config.toml
horizontal_flip = true
norm = "groupnorm"
weight_standardization = true
beta2 = 0.99
batch_size = 128
final_lr_fraction = 0.1
Rows from block 6 of a small image diffusion model, named by matrix and row number. Each number is 128 + 24 x the weight over its row's rms, rounded and kept within 0 to 255. All counts start at 0. Numbers have three digits each.
Before each channel's rows are labels from the 100 images, of 14976 (inputs lightly noised), where the channel reaches its highest value: "patch colour" is the nearest of a few named colours to the mean colour under the peak. Only what is clearly more common there than usual is listed. The data: telescope images of galaxies (Galaxy Zoo DECaLS).
# convs0: first 3x3 conv (model.decb.0.0.convs.0.weight, 128x256x3x3, standardized in use, each kernel summed), inputs 172-255

patch colour: brown
convs0.79:123160084123112122142182155106148144147130122133131128118130092112127116134238153142143116137127145116143118127112141099097091129088138119119122102149125060143134139119130147097149112122132101166158139255128104130163122146144104124111137095125204097082

patch colour: brown; grey
convs0.112:137157143168118104091150140122148075117090118128123117076125138085089136156083163129112106100150170140134145114116100096136139135157096171125143149125160118086163123140137119103130116090093103109130142144119117139141167105120110147106132104123129117115

patch colour: grey
convs0.58:144141138102084137142147136152129166167107110113101129147174104139148148168129109136116096152143119161141137130169144141118149129151071135152139112091158114069127144141122124137122156093149120150138104149115149162141145114131119120143111148147135146159

patch colour: brown
convs0.24:138100106120120131151146111112141121129109149130134130137174132126143134132080135105146127112123144121108124126094120127124165140163094100135114128142134138094110144116143137165116119139134111114118129103128117129135130128116124123128121143127111125155

patch colour: pink; white
convs0.20:129090107146131142127107143112155095119120149125172087131121110121115101162104125112149110101178137130131116110108126045116144135138136135085121130150117144110130000112115208138114136154162141113122089117106071158121120139103142116104124195123113186134

patch colour: white; grey
convs0.45:094138133157135104141115111107127111099126119153162105152118145165164131147121120126138119110138134152139147111097181131134128109117162146104096140133124134177125160131142162139140136160145112130159166129128136147115137177145110136127099153127125160120

patch colour: brown; grey
convs0.123:128135130105124130106144086097229105148158083124117149148159149141154118121152149113165131116143133154121134090103115103151152129131147152100152102085117123172086153170162140127140100096210168141117075147102105122139137121116147118127120138111139124083

patch colour: pink
convs0.54:118117117142122117145106154121102095127110141127106146118138080110101136128104131168129109137111115115120146119098134093142141112126112099122150132137125145171133091130124119126145121124139124121124129151130131135120106129130136124143143127138106129128

patch colour: brown
convs0.22:160119129126101129143151154124099111029155114138146146139142108131133148134071105100166134110069141141093118156106099125109119129151087117143141131111142084076144080133115082123137127140122125130096189187120198122144133094113074131073128189129086159139

patch colour: brown; grey
convs0.103:123080093128137116142120121120043134144134108128127142133161123142095160139128155114096153115156135151135150134170120108118186131133085084150164110143108135064067119139127152123139105129156106149147093052110111125122139151130085107160135111126088135129

patch colour: grey
convs0.48:120090119119123143134116139129136132141127111108116134117121086111117134127149137126120135116108147175142131135109140138130119132140136103112108119138118153106119137126121121117123120144096149129131111162122126118113135105162128127150122129109148123133

patch colour: white
convs0.111:085107129114122150142134096134171102109118118135104129130133154130102114106178144136159132122160115150136118120175133126146143130140139135150120153123145073161140128110122109149119139137093085111146129129146126140123119139102184146155077114114159110075

patch colour: grey
convs0.87:134155107145150161158159115097155175094124152140102127126113101131106103147088141130212132144101136180121118089131175113132127147164105110130117111151130060088048156127112103139134107122083109137189107132104061122147148085149095150179098124105136114125

patch colour: brown
convs0.6:105127105107100076118100103158085102165154162146117096116101116120136142134122092121095098142157153093098125067115129103168100102140101120129125119102088140148109123126135144118127123155132110113120129095152120126128114075141114112153182111135127068139

patch colour: white; pink
convs0.14:110116115112154148122128134134136119177108131130121157162129140088117079139111137119135107119127141153156130096113163107103125134134135112153094136145121176121141121105109161132119118126124156138100112121155159132114100122135098115126159081128104087124

patch colour: white; pink
convs0.83:139096092135159128126123131095176129138120097137122137143122147161118108098145138153135150100126129158101103133137129138114167104135124146133148131138121112193144092138112126141106094136108114128161138085131081108133136171104177143118048105132121120126

patch colour: brown; grey
convs0.1:149154174105133107097131153103078127140132125146119111124138160142129115104113133085151128161147133140135128119109130147104164113116134142152111110157124130116115123122122143142116115115146129136162172124123144107121128123118110121121135137122107119127

patch colour: brown
convs0.61:148121113140127120140157115108133161108121082127125129140185152139119132105150149147106151136133174180135143144102131116093195163197101129128138142115124101105102109144158137142137108089135146142128125136096123098151147121122076128134098107149135150125

patch colour: grey; brown
convs0.124:128142132106110136109153127159117122142147106131119116164133124148114141078127145152146126158099116130109158126063164117102130132115113108119146111124104164133156244126128068103105133118106133141142146143133129136146110142144100117128107110115147132114

patch colour: grey
convs0.93:085175188142139137109134070124102148107149099134105117133110180153126119178108144137122101140124125131128136084127139114113114137199092146121133089135118054105067135201123124134175122087111092180184128168107141105208150150141106109139077094103164086117

patch colour: grey
convs0.59:118139123072165117153132122112112123116122115134147161150141150113103128096128085178111131175116137123130115134136138133119155145137140122131116106135166129112100100120139150112129112113129105189120161109117172115138133121116149140131098133135159134116

patch colour: grey
convs0.42:095109055115155168115122124145042140130132123171106114133154090111129129160114125120141109120144147138176109115109127179116146114167122104140129147166114130110137139136093116140147146096145108124150158126123146127141111138147134105134160116131144120107

patch colour: grey; brown
convs0.37:126183139096137134140094121125112140147142171148134139109176127094105120140127160128138124148130121104115144130132117115123123140118143155120146133110137098062142128145117156100126150133123086142127126121123140132119160132144133128105115103137136146162

patch colour: brown
convs0.5:097138140139075137120117113108093125078127110162097124141133107121126145090088142096083122105120122089077115140092083099126129093161102116148122186115094112136131111120118122126141115120125127083135152171111145073165107092145118172155101097110096125069

patch colour: brown; grey
convs0.92:136133122111153111142114095117097138134131129138169166105160090118117134141117145129158135153130130127090129147135135102128130123149121128135143107092113157107121126152124139129173126130132134126145121148130130150169142152168114137140140136155128195124

patch colour: brown
convs0.110:123135122121118140139083115100140105137092126142125105134097122093102128103148091157131123102128092119131109118179155071133129082119118141159119137125161181142148101119138148129104087141151063113149143164162096145121118098135128142109126074139076127122

patch colour: grey
convs0.72:143124096121126146145094127127155087099115115138127152129135117126106108141129099151158114124071137132164170147091129119131100079115112116156120147124134109172138166143109151097143125130139152141124131137127124126145119124121120151130129143126121182116

patch colour: white
convs0.101:123113119133130148174130149109128106203107145143111110162133127106127129078106084110065146130162138162113136120155128181089147115122083096112146089190116146158102169140145106129154124122123129095150187178124133093162121162133075117163110176127122122141

patch colour: pink; grey
convs0.75:086126106125145119141141145107139110137143137156129131130115153109125113116127149142140130123114096131142141122086132113109096137132137082131125138113141128062140129125086123130157123134156121103116111114123132133129088119106099123104157147130106107110

patch colour: brown; grey
convs0.57:163105129123110127145157126139137088142104124131140125134095116113134157108112085157080113156135113115124112122127145140137134156119129098138119142129147121148120117127163125108145141136098102159132138161134151120130114122093134158141137128109102150102

patch colour: brown
convs0.85:122151155141140146164127133096084121072101126122076149106143081104129173116116142153100160119131102147140126119112092152142106133199100119125136104152139166103097136136149114111133127130124123136142134145142112136147103131118101126139127163151125117190

patch colour: brown
convs0.65:101118134121111114155118102116079118111149125139124127145124126190124134126084120114170110161120127132130122150106118113111126121148127123140135137145122128144129109132105143137130124167126137157146126167126125113134131119136112099148129059090087162098

patch colour: brown; grey
convs0.25:104134105179118118138153132116135119107116114129147098123132129093126112138159127143160104038128136125118123153161142159123127114122140143134125136146110119148122171124102120139100108143122133029119150118104111141117140146137127118121116169153148097134

patch colour: brown
convs0.64:154228089143112122081125110085111128117120101166146124132115094143150139102137158141149118113142150214123163124119116126165100123086119128135128144150128091101080144095113134041136129128130104153129136154119120134119137181169131138144106119116126139141

patch colour: brown; grey
convs0.78:100113113135189144142147123109155129148116121131044131151125139161146116129110112111137160134127101136163110149119072125121130099150158126115116155116143134124144140146085145137168122154122149089094130094100124135122150182125127169148086098144094084115

patch colour: brown
convs0.28:103073096158114128148103129144123097136150149184154092132105121094150127164114133146120143108118099133168130124083120080158124119039097157093104145084119130136131129131140131115110131101093109126084045130109131140155095134098129175109175115121136150139

patch colour: brown
convs0.89:120145101150154123120077138144155154126134123149124132094185107133113131152089138104120159105132158124160152130098151115081142116143117124137158174125154118153098114110125151170166121124114134119149138082119132116105124133122115116169129130162113136114

patch colour: white; pink
convs0.50:131112122123168121148100146152149096122105147129083126160143077065128114129112099141143134135133154129099110137107151172070125134128092107134116160195111132085131127141138087120159143117105101098141161127128125110159128112143080175162180151109133124145

patch colour: brown; grey
convs0.52:115160096133097107117152145118123169124115141135108138133125141159089118155111133126119132116120140159125126142151101121139126113154120145146121134149108155093124124137147135124106146148096134116105128108107134132134132113135123126126151142120084120127

patch colour: brown
convs0.71:109102093172168110176152137146095129109131116136126146141150098084135134140141146131157117098126120121109157180092105132138132072111114112103160098123115119132140162136055081130154149129151124070114158179145119114136107156152124172139132137116147114102

patch colour: brown
convs0.15:131169172104169122120129124113150106120122110198132111130254148144130132140135119131114113129133113059143145116120115142132146120122122140147114136135121122058099158127119148147111116114119104148105164168125121129109174140123110123126110137163094150155

patch colour: grey
convs0.108:153121108130130144122174137184139129128126120124081138117179111155105155137171108110115086158173121132023133095135112138126118107098098117141105113104150130146110134115131094151104144129140115144165129147141125102104090113118124154159112135065208099102

patch colour: brown
convs0.19:128126117134118123125111098131157135140132131122165143130127109103119165130109141173117093094117165113123094132082120138098092113137104119154112129113126132137129152143127127150120136113120074075104127083145144149114114116145099120123164076145147059167

patch colour: pink; white
convs0.41:136105100122136158126140145108134134150122156135134161158133155106122107115125141089125120126116108112156136161090117156149121140122163120132126114164068142127169111132128125080131178121141150131128145116106142095141136139135138139136086139135141131114

patch colour: brown; grey
convs0.88:101192175113099122120164131091131141159106136146097152138152113112139115130141160138130144131103193140126130117106112102139109119163102184129128125122114116059136156129132147161146121138132152120111097092078105139122162075152095117124077101183114115182

patch colour: brown
convs0.73:134147113174162118096146126107149156192106102156138125161189168155138147082144164103105180107123136134123113176146097160153124159111144134119167127206117113115125160165104166117133119133081131134122121214105133091145130128128076129129109115140155092122

patch colour: grey; brown
convs0.121:162120068098154136145120136130137089142102128096124143120147123079124084168132092149133197151140163121143136084196126151143100138094104098147081145113122144133116094111181165075107149151062130154131135109131178127096145160105112149086179124129175135119

patch colour: brown; grey
convs0.47:119197181104111126212136098116141118138133125095143156140163165110113123123158129109115135121118221211132140118106130144140172144162124116143122114126111127071105131108113164144139100106133102163123132168117124127131180109131088128095079133111165123218

patch colour: brown; grey
convs0.17:119141182128106126071134137126135131141151132121115124128120120122113120125095144125137121139146188122116122137122119141121115149109120150138116113134118129066108132135097121129132122114119133141107137117114132115135171124123119127123142117137124119097

patch colour: brown; grey
convs0.122:136142138120131126138137109122137121114148136104131117114121099109104123120131120136115135122110154141121134155099166110166132142117122134135116145176103127123139128151143110130132125118105126132112124132125125097153135105128133107124149139122124138142

patch colour: grey; pink
convs0.62:153089109170129145179162144125069166052127081137136103126142138140107126121126100165137166119124063150119143131094121085121144164126118137100160111103113153099117118138139127109147112116121136098139124128090144120119154124111106115151105124153102136142

patch colour: brown
convs0.118:149085094110130121144122130185133144132100119136145177113162126117103148137177135144144094116147159127120135123150104096117145128123097121106153146099140125034117181131109133144154146096111144116142127123115133133147138136127129127153136118126174152124

patch colour: brown; grey
convs0.95:108077113118147107143102100121123122151119125110133143135159105148146124134117123151182117109115136145144124145155116118103149100143135133148142141134153116094131104139134133160136088119182138152134086089108110131104122135126097125126074118122107172131

patch colour: brown
convs0.63:194148181060157105103106139130135114150118133095106148102079128084102086151123118171095145119120101115131119088132118123101111154171079115140122096108161172066127136143134146113130117111205136170132168114129125151107148141097088137092135168144155153126

patch colour: brown
convs0.60:132115104088116131135183140126112149182101151148089134153155113179107147139185119139103168144123097099168133118107125124140156130116075099152161098129139084087122126146127127103153121125099125190122114223114142108114117118114124102135084117109178126101

patch colour: grey
convs0.21:096137116118128109118169108089136092164136099127150111104136099107128125116167119121136126101134138136099132133147131105122099089099124128141106151121121135114148152153124104133143084119123129147077133115172176123134141121134172124147121082135186122130

patch colour: brown; grey
convs0.30:122121111157126096129164089144146107151105115132131096074117123138164122124127095093139107108163122119130107146137130165156145133114132095116123150189128134156140128122120127094121098090131141116135189139137115110127112165116091137123142109117109135116

patch colour: brown
convs0.91:123101103162113110168160089111118149129116091161124133129166174163131118121254155173116114105141126130101173125140112153101176143128069155121133115124118127086124113129092125130112105117125102102187110149113118120138137104166112093100116108197186127157

patch colour: pink; grey
convs0.44:144149110139130128122100102152112163140139056085143135136087067095109133120130106141142144155125093109124126165125154082127113111114104146104124142089151123101112152125113079124099091091129073083117077116127129109141115149131142137157116081123116127079

patch colour: grey; pink
convs0.67:099162107136138141132140142152146116108131101116129153148100110184115126105130117154137121151112089104116146128112162146120097129097083122154126144119141130141123201130143084123137106115074142149108126106126117107141097161115125135096113073118156112102

patch colour: brown
convs0.94:116049161133155132054152127156111172126140080153105151135095065174117128141255160168133128108139128136113143132141130151142134143206094134111115172113093123093163129121109121160152141090105151101114120156109126124161171085120112103112106097174191135114

patch colour: brown
convs0.53:163133122150162154111127127145119129111133128085114161134135098117127158096140089146148164160133114138137126140133145125107158154144103117122147121102141095114138093088144092117126123139144080080108118128052149091099126091104087121081102118129111098129

patch colour: white
convs0.9:124102094088134132137115119123170149140109107118033150000135122132150111144116119097118136119128119115133162146142149099137143114120130121097124152190098149122126158143111114119132120116161118115112138135121126119145105167120106136125146141153134156125

patch colour: brown; grey
convs0.113:161185116128116145146122128125127139138110155106128146109179129121130134120096122127130123119109116178111142124125113131143144142145122124127121115155118118080107123127138132131109119110122110127132136104129118133135118110176129133124120136141101141089

patch colour: grey
convs0.107:142167141127099140114135131123133109155130128163123151132120171100116124127111112104108100131129147157132153122124134115146140112126096162127125111154108160112127092140136160132148144150136145123158130148132132100138151131160104141142121080130136083132

patch colour: brown
convs0.81:111152110190104130122151137126137158102114094162162111119121075108163152138120135144135122115131114129134120128168115132099100135115120143126116130065159117102099146129131114159131104129121088104133090153139142142124127153114083125097159145116102176053

patch colour: brown
convs0.36:148146126148159103139133146129127143115158102166133113103144137137148154142144092088178130129136137173125138132139137114141125109171093100104109117105105109118144158114120156118138124093141150140147128142113126125120120140147125179147159154183136143136

patch colour: grey; brown
convs0.10:136186168116123127111138116137130121142132142143121136120106145108121133128112130136126132127149135145126144117114117119114147128109103146124125120143122136108125127135118125156111110126158112131111132108130137134132118127133128152136133127132109140127