A small image diffusion model, trained from scratch: 64-pixel images, widths [64, 128, 256].
Rows from block 3 of a small image diffusion model, named by matrix and row number. Rows with one number belong to one channel. Each number is 50 + 10 x the weight over its row's rms, rounded and kept within 0 to 99. All counts start at 0.
After each channel's rows are labels from the 100 images, of 14976 (inputs lightly noised), where the channel reaches its highest value: "strongest on" is what is common among them; "colour at peak" is the nearest of a few named colours to the mean colour under the peak. Only what is clearly more common there than usual is listed. The data: telescope images of galaxies (Galaxy Zoo DECaLS).
# convs0: first 3x3 conv (model.mid.0.convs.0.weight, 256x256x3x3, standardized in use, each kernel summed), inputs 128-191
# convs1: second 3x3 conv (model.mid.0.convs.1.weight, 256x256x3x3, standardized in use, transposed, each kernel summed), outputs 128-191

convs0.140:57 68 62 56 53 49 43 63 60 49 54 58 54 65 56 65 37 39 52 56 56 52 59 61 55 41 49 48 55 58 54 51 42 57 57 64 55 63 47 36 56 68 56 54 29 54 29 54 58 48 53 30 59 48 50 34 28 39 54 48 49 28 46 58
convs1.140:55 47 37 41 53 45 46 45 46 61 50 56 57 57 54 40 53 52 65 59 51 58 54 49 47 41 57 34 47 53 44 28 44 45 48 55 42 31 55 67 48 42 66 63 49 65 60 30 48 68 55 46 57 67 45 46 57 41 58 26 53 78 60 71
strongest on: roundness: round
colour at peak: grey

convs0.83:49 57 59 51 44 56 62 49 50 46 47 41 51 57 43 55 47 45 61 49 52 45 49 53 49 59 45 40 52 60 59 42 30 43 48 54 34 39 53 40 37 36 58 41 48 57 45 55 58 60 64 60 66 50 68 45 60 54 58 48 33 53 54 34
convs1.83:59 70 57 57 51 44 50 49 57 46 41 52 45 51 47 54 58 54 51 51 55 41 58 56 57 52 50 63 52 46 59 54 64 63 52 51 43 60 62 66 47 61 54 51 63 62 53 44 64 49 54 55 44 68 49 42 52 40 66 39 54 48 54 51
strongest on: roundness: cigar-shaped; edge-on disk: yes
colour at peak: brown

convs0.209:53 59 55 51 36 49 35 55 53 56 54 42 56 54 50 50 51 86 63 53 45 61 49 50 54 53 46 41 53 52 38 63 40 47 49 38 46 49 54 42 35 48 67 40 31 54 63 44 54 50 67 71 50 57 47 56 56 46 52 49 56 38 57 65
convs1.209:50 55 42 66 56 46 73 27 46 59 51 60 60 61 58 53 59 49 44 62 44 51 52 45 48 47 56 57 58 60 45 48 61 58 52 63 55 38 37 32 78 44 48 31 54 49 39 66 44 56 53 44 49 58 48 67 63 59 59 43 54 49 53 29
strongest on: edge-on disk: no; shape: featured or disk; spiral arms: yes
colour at peak: grey

convs0.101:58 61 47 59 64 55 62 45 54 52 50 50 47 44 55 53 45 55 39 58 60 59 45 51 50 40 60 39 56 44 40 49 50 49 53 57 43 59 53 57 57 59 57 60 50 59 53 55 45 59 55 57 48 57 54 35 39 56 57 41 41 59 47 48
convs1.101:52 47 35 34 46 35 59 40 55 44 32 48 67 42 30 43 37 51 50 35 63 58 48 47 67 61 54 50 48 40 67 47 51 60 44 35 49 52 61 41 43 44 28 32 44 52 58 51 56 57 44 43 45 47 51 44 53 56 53 75 49 40 44 47
strongest on: shape: featured or disk; edge-on disk: yes; roundness: cigar-shaped
colour at peak: brown; grey

convs0.192:52 58 47 53 58 47 33 54 54 71 52 46 54 63 52 57 28 41 64 52 57 50 66 59 49 30 50 49 52 53 46 45 56 54 54 65 49 52 65 46 47 37 51 60 44 50 57 49 54 46 48 32 62 56 48 35 52 50 56 43 68 50 67 67
convs1.192:56 57 60 30 61 55 44 40 53 28 49 37 45 56 43 56 56 39 33 73 50 50 39 51 71 62 54 65 53 44 49 53 38 53 46 60 43 46 69 60 40 55 35 49 61 69 50 44 34 52 42 72 43 53 51 44 59 44 47 46 57 54 60 52
strongest on: roundness: cigar-shaped; edge-on disk: yes
colour at peak: grey

convs0.75:48 44 56 50 67 54 51 45 47 43 61 42 50 53 66 58 47 78 46 45 46 45 43 47 44 63 48 68 48 59 64 55 60 47 57 59 64 56 39 38 65 68 50 63 43 61 32 43 76 47 63 52 57 46 54 38 26 50 50 55 50 58 43 36
convs1.75:73 61 48 55 51 42 50 51 52 54 40 50 63 44 47 74 59 55 58 41 65 34 50 40 62 24 38 57 82 48 52 35 34 60 44 36 46 35 54 54 53 60 42 51 50 45 42 49 42 47 55 36 52 60 50 53 58 54 57 46 53 51 53 37
strongest on: spiral arms: yes
colour at peak: grey

convs0.200:54 46 45 47 36 53 44 52 56 51 56 50 55 53 50 47 30 26 29 53 55 52 39 61 55 55 52 62 57 63 44 48 52 46 55 46 52 47 35 49 48 53 53 41 43 49 30 53 60 59 41 48 50 72 48 55 45 66 45 49 67 45 62 50
convs1.200:57 52 55 52 53 67 49 66 49 32 52 50 60 35 45 42 42 59 50 60 41 65 60 54 68 47 45 43 59 49 56 50 74 64 51 49 56 31 39 42 54 56 48 39 46 48 50 58 57 43 55 34 65 60 41 43 56 42 54 50 73 57 43 51
strongest on: shape: star or artifact
colour at peak: brown

convs0.252:49 53 52 54 67 53 81 43 46 56 55 52 51 43 59 62 61 50 76 46 48 47 43 41 49 54 47 58 56 48 61 42 44 51 45 61 53 45 61 46 41 49 55 64 28 53 60 58 80 53 67 67 60 56 52 60 59 68 58 59 52 51 58 40
convs1.252:60 46 60 50 57 41 41 35 59 66 49 52 50 49 53 60 78 37 46 68 61 41 58 51 54 63 45 39 53 30 39 57 43 36 60 63 55 64 46 51 37 57 48 45 45 44 55 37 45 40 41 45 54 52 49 40 49 44 49 61 48 48 42 41
strongest on: shape: featured or disk; edge-on disk: no; spiral arms: yes
colour at peak: grey

convs0.23:56 59 53 57 64 59 47 65 59 56 56 57 53 57 50 32 33 51 33 56 53 53 58 59 57 48 57 59 57 52 52 39 48 57 57 54 27 55 36 45 55 56 48 57 46 51 47 69 48 23 44 53 45 60 55 48 36 34 50 59 60 53 69 52
convs1.23:57 47 65 47 42 57 47 70 53 47 50 53 42 51 52 51 53 43 36 63 66 49 56 47 29 53 52 50 50 48 39 58 58 40 49 61 46 40 51 47 42 51 65 62 46 52 49 41 47 68 40 56 52 53 38 30 37 44 55 33 54 56 42 51
strongest on: shape: featured or disk
colour at peak: brown

convs0.235:54 40 47 50 56 56 52 45 55 50 53 49 56 50 52 51 35 41 60 51 64 53 49 57 56 58 51 38 51 52 58 37 43 46 52 52 55 46 61 43 52 50 52 53 46 77 50 60 63 52 46 62 55 62 57 34 33 50 62 34 49 33 59 60
convs1.235:32 58 59 39 66 34 55 51 48 34 50 59 47 38 60 48 40 52 65 50 46 54 45 52 36 57 45 54 55 56 39 42 39 59 51 43 49 73 72 53 48 42 56 68 46 36 60 62 49 42 55 53 50 60 51 44 49 38 35 68 54 53 54 34
strongest on: roundness: cigar-shaped
colour at peak: brown; grey

convs0.56:38 47 69 45 45 46 52 46 38 46 52 57 49 63 37 10 57 50 62 37 50 54 48 37 32 52 42 67 41 50 49 60 48 32 51 54 45 32 65 47 50 62 50 59 56 44 62 37 42 47 52 50 59 39 59 52 41 28 43 41 45 53 55 45
convs1.56:39 72 61 54 56 55 29 49 58 68 62 53 56 45 54 85 42 56 55 45 49 29 52 45 46 51 60 52 52 54 48 57 55 50 54 56 48 44 60 49 62 40 37 51 49 53 52 62 74 50 65 41 28 51 49 47 51 59 37 50 70 43 59 46
strongest on: bar: no
colour at peak: grey

convs0.105:50 50 42 53 55 53 54 55 50 66 55 37 50 43 41 48 72 36 60 49 41 52 60 42 55 38 57 60 53 50 53 45 53 55 34 62 31 48 64 57 54 54 51 53 40 49 33 32 58 59 60 57 56 55 52 30 63 77 34 63 48 50 52 50
convs1.105:50 50 68 44 52 72 26 56 51 40 37 51 53 53 39 50 64 56 40 51 50 40 37 50 41 59 25 38 48 53 47 43 60 40 49 42 39 48 40 31 43 42 37 51 52 53 54 57 40 71 50 41 43 45 69 71 69 51 45 55 41 53 56 67
strongest on: roundness: cigar-shaped
colour at peak: grey

convs0.248:44 55 55 50 55 52 44 57 42 51 42 54 51 41 55 69 52 57 39 45 44 44 53 48 48 71 53 31 43 64 57 61 59 56 48 46 47 57 65 58 42 61 52 50 34 42 46 54 40 65 48 56 58 27 64 40 53 43 51 53 33 45 51 47
convs1.248:45 56 45 55 44 51 57 60 39 54 45 47 59 67 48 45 56 47 44 55 65 52 63 47 45 42 55 47 61 49 54 45 55 51 47 47 48 32 56 35 48 67 56 44 63 54 43 44 49 50 53 39 52 51 46 58 72 55 64 33 52 45 60 47
strongest on: edge-on disk: yes
colour at peak: brown

convs0.17:55 23 54 51 43 45 42 68 54 40 58 35 62 39 37 25 38 53 51 57 49 53 46 67 51 31 46 63 52 59 19 46 56 62 42 60 43 59 47 34 45 41 48 45 61 46 45 46 50 45 45 35 45 54 61 61 50 44 58 41 56 62 59 65
convs1.17:51 37 42 47 30 53 60 44 46 53 40 59 30 60 55 42 49 40 36 40 27 55 58 40 54 63 61 53 48 42 47 47 33 48 58 44 60 60 49 66 56 48 63 73 48 55 41 48 52 61 48 39 54 77 40 45 46 58 52 64 63 46 65 36
strongest on: roundness: cigar-shaped
colour at peak: brown

convs0.53:50 55 55 43 50 48 39 55 50 33 54 51 29 77 39 37 27 64 39 51 66 37 48 56 44 34 45 51 44 42 46 38 48 50 53 63 43 37 55 40 64 61 51 54 47 65 45 53 55 47 46 36 43 41 43 57 60 57 53 48 49 67 39 58
convs1.53:54 43 43 58 31 35 57 58 61 49 50 42 52 38 44 52 50 39 48 47 48 50 53 67 46 41 44 45 30 43 59 51 64 38 37 53 66 50 43 53 28 39 50 45 62 42 41 55 49 54 59 62 53 67 47 46 39 59 61 42 51 54 66 36
strongest on: edge-on disk: yes
colour at peak: grey; brown

convs0.165:43 59 39 45 47 40 53 48 43 53 47 45 48 49 43 39 47 72 48 62 45 51 36 50 57 43 43 49 49 55 73 63 57 56 59 44 74 57 60 57 54 31 45 54 46 55 58 49 49 49 57 46 47 56 52 62 64 52 47 79 39 40 33 51
convs1.165:50 35 52 51 53 54 42 52 51 43 47 51 47 35 35 21 50 56 38 47 58 77 48 52 40 61 36 67 41 48 45 42 49 56 39 49 42 51 47 42 47 46 50 41 49 52 54 53 44 46 35 65 63 28 58 49 53 66 45 78 48 49 44 59
strongest on: shape: featured or disk; edge-on disk: yes; bulge size: small
colour at peak: grey

convs0.88:55 37 45 52 41 57 49 61 55 59 51 49 48 58 67 58 41 65 43 58 58 54 54 51 56 99 53 54 54 55 50 36 54 51 47 59 46 62 20 46 43 39 59 53 57 52 45 50 55 43 47 58 52 53 42 42 44 31 67 51 56 38 45 60
convs1.88:60 61 56 66 39 51 38 38 48 51 47 52 74 43 45 43 52 47 48 62 67 59 51 42 48 55 42 46 51 48 42 50 52 34 63 56 52 53 42 42 52 59 49 48 49 48 62 54 59 55 61 45 50 46 63 48 41 40 32 41 41 45 62 43
strongest on: shape: featured or disk
colour at peak: brown

convs0.24:54 52 55 51 57 57 62 54 53 64 59 51 57 65 51 81 62 68 49 52 59 49 58 53 52 73 50 56 54 56 51 38 48 55 38 57 46 61 65 26 49 49 42 42 45 42 38 52 37 57 69 27 58 62 59 45 45 30 36 44 41 73 49 53
convs1.24:34 50 43 54 53 57 65 64 51 41 53 58 49 40 70 57 56 61 40 46 59 40 45 53 43 45 51 64 59 46 57 67 68 45 62 60 46 36 54 50 50 23 67 66 47 53 61 69 41 42 46 44 52 44 55 48 41 55 59 58 35 57 54 45
strongest on: edge-on disk: no; spiral arms: yes; spiral winding: tight
colour at peak: grey

convs0.212:50 35 45 52 44 44 58 57 51 49 53 60 45 55 55 33 40 69 42 51 54 56 49 56 54 93 53 37 56 49 45 37 52 56 54 41 54 38 36 55 46 46 64 46 51 58 44 46 54 32 42 40 44 48 34 37 54 53 62 33 52 68 46 52
convs1.212:64 62 49 61 41 56 40 52 46 51 40 45 80 47 38 47 61 50 58 44 52 48 42 46 52 41 29 51 50 50 41 59 63 39 62 49 46 57 48 43 56 54 45 42 45 47 65 59 32 51 57 51 48 49 68 54 51 37 44 34 49 43 50 29
strongest on: edge-on disk: no; bar: no
colour at peak: brown

convs0.176:45 48 46 43 53 49 37 57 50 51 46 55 40 58 46 63 54 54 51 47 49 46 59 50 46 58 47 48 46 48 61 64 50 48 66 57 49 54 15 48 64 53 52 70 49 58 40 49 32 58 56 49 42 44 50 43 42 47 49 67 46 42 44 56
convs1.176:54 54 35 57 32 53 49 40 55 53 46 43 48 41 61 44 39 39 60 56 64 55 52 38 47 29 52 42 49 59 66 50 41 33 37 60 62 41 50 53 51 52 55 42 57 33 40 44 54 44 40 45 48 44 58 49 44 46 55 54 52 60 49 59
strongest on: roundness: cigar-shaped; edge-on disk: yes
colour at peak: brown

convs0.247:53 57 52 56 57 59 37 55 56 48 49 51 52 52 70 61 57 29 34 57 53 50 56 56 55 26 53 51 56 49 42 38 56 47 56 37 36 61 51 35 54 38 43 57 48 58 27 55 64 40 47 44 43 57 42 46 50 40 43 55 33 62 46 49
convs1.247:60 46 72 39 59 44 44 39 46 33 53 45 48 35 37 45 54 49 54 58 45 51 46 60 61 52 72 42 46 61 36 46 39 48 45 64 45 47 52 46 48 51 54 54 47 53 33 30 45 44 61 48 53 46 44 29 38 52 47 51 64 53 46 47
strongest on: roundness: cigar-shaped; edge-on disk: yes
colour at peak: grey

convs0.153:46 62 46 46 53 53 51 49 45 51 52 48 48 67 53 71 40 41 56 45 49 38 58 49 45 57 53 42 47 59 56 40 37 50 57 62 42 38 56 52 54 50 44 47 41 48 51 65 49 56 49 35 50 53 57 36 55 57 70 60 53 33 43 49
convs1.153:38 42 38 59 38 57 65 61 52 64 45 60 65 32 38 45 54 46 59 54 58 54 50 55 52 57 42 40 35 39 58 63 37 58 41 49 62 42 52 46 48 57 51 42 59 47 51 49 42 58 53 34 57 21 53 60 56 58 38 40 44 52 39 43
strongest on: merging: merger
colour at peak: grey

convs0.82:57 61 49 52 59 64 63 55 56 51 45 41 46 51 48 50 46 82 42 57 57 71 44 58 60 77 56 42 55 58 41 62 40 57 56 62 41 52 43 59 42 70 54 62 39 46 46 69 51 46 49 58 62 64 45 47 28 39 63 55 52 59 51 61
convs1.82:50 54 46 55 41 54 53 60 41 52 63 58 47 56 38 59 61 51 62 52 54 36 41 53 41 40 49 48 50 44 53 72 59 56 53 34 47 50 58 22 69 35 51 25 48 55 52 41 50 59 48 55 47 47 81 69 49 46 33 57 49 53 53 41
strongest on: shape: featured or disk; edge-on disk: no; spiral arms: yes
colour at peak: grey; brown

convs0.190:55 60 57 52 44 57 51 53 57 47 57 51 45 49 46 52 30 63 65 55 45 56 58 48 63 43 51 35 56 54 43 57 40 59 42 55 65 53 58 39 38 38 39 52 20 53 29 59 44 60 61 61 58 49 56 40 88 54 62 27 49 61 42 31
convs1.190:69 35 34 54 43 41 44 56 61 55 56 43 52 55 54 53 69 26 53 48 63 54 57 38 36 54 43 44 46 44 38 56 45 31 51 66 56 60 62 46 50 62 68 50 53 41 50 52 55 39 52 43 49 41 57 53 32 56 42 62 42 53 39 40
strongest on: edge-on disk: no; spiral arms: yes; bar: no
colour at peak: grey

convs0.91:57 50 51 53 46 55 39 58 55 61 56 56 53 50 52 46 29 55 30 53 54 59 58 51 51 49 50 63 50 58 55 47 75 54 62 64 39 55 44 62 59 45 58 70 50 59 49 61 57 55 59 32 43 60 56 47 28 45 65 56 51 37 52 41
convs1.91:51 64 51 53 46 50 38 62 42 55 52 40 40 41 44 41 53 61 48 63 54 51 48 62 55 45 57 56 46 48 36 47 23 51 68 65 58 66 55 41 47 51 42 43 52 44 51 57 53 60 58 67 53 55 41 40 56 50 31 36 75 30 59 63
strongest on: shape: star or artifact
colour at peak: brown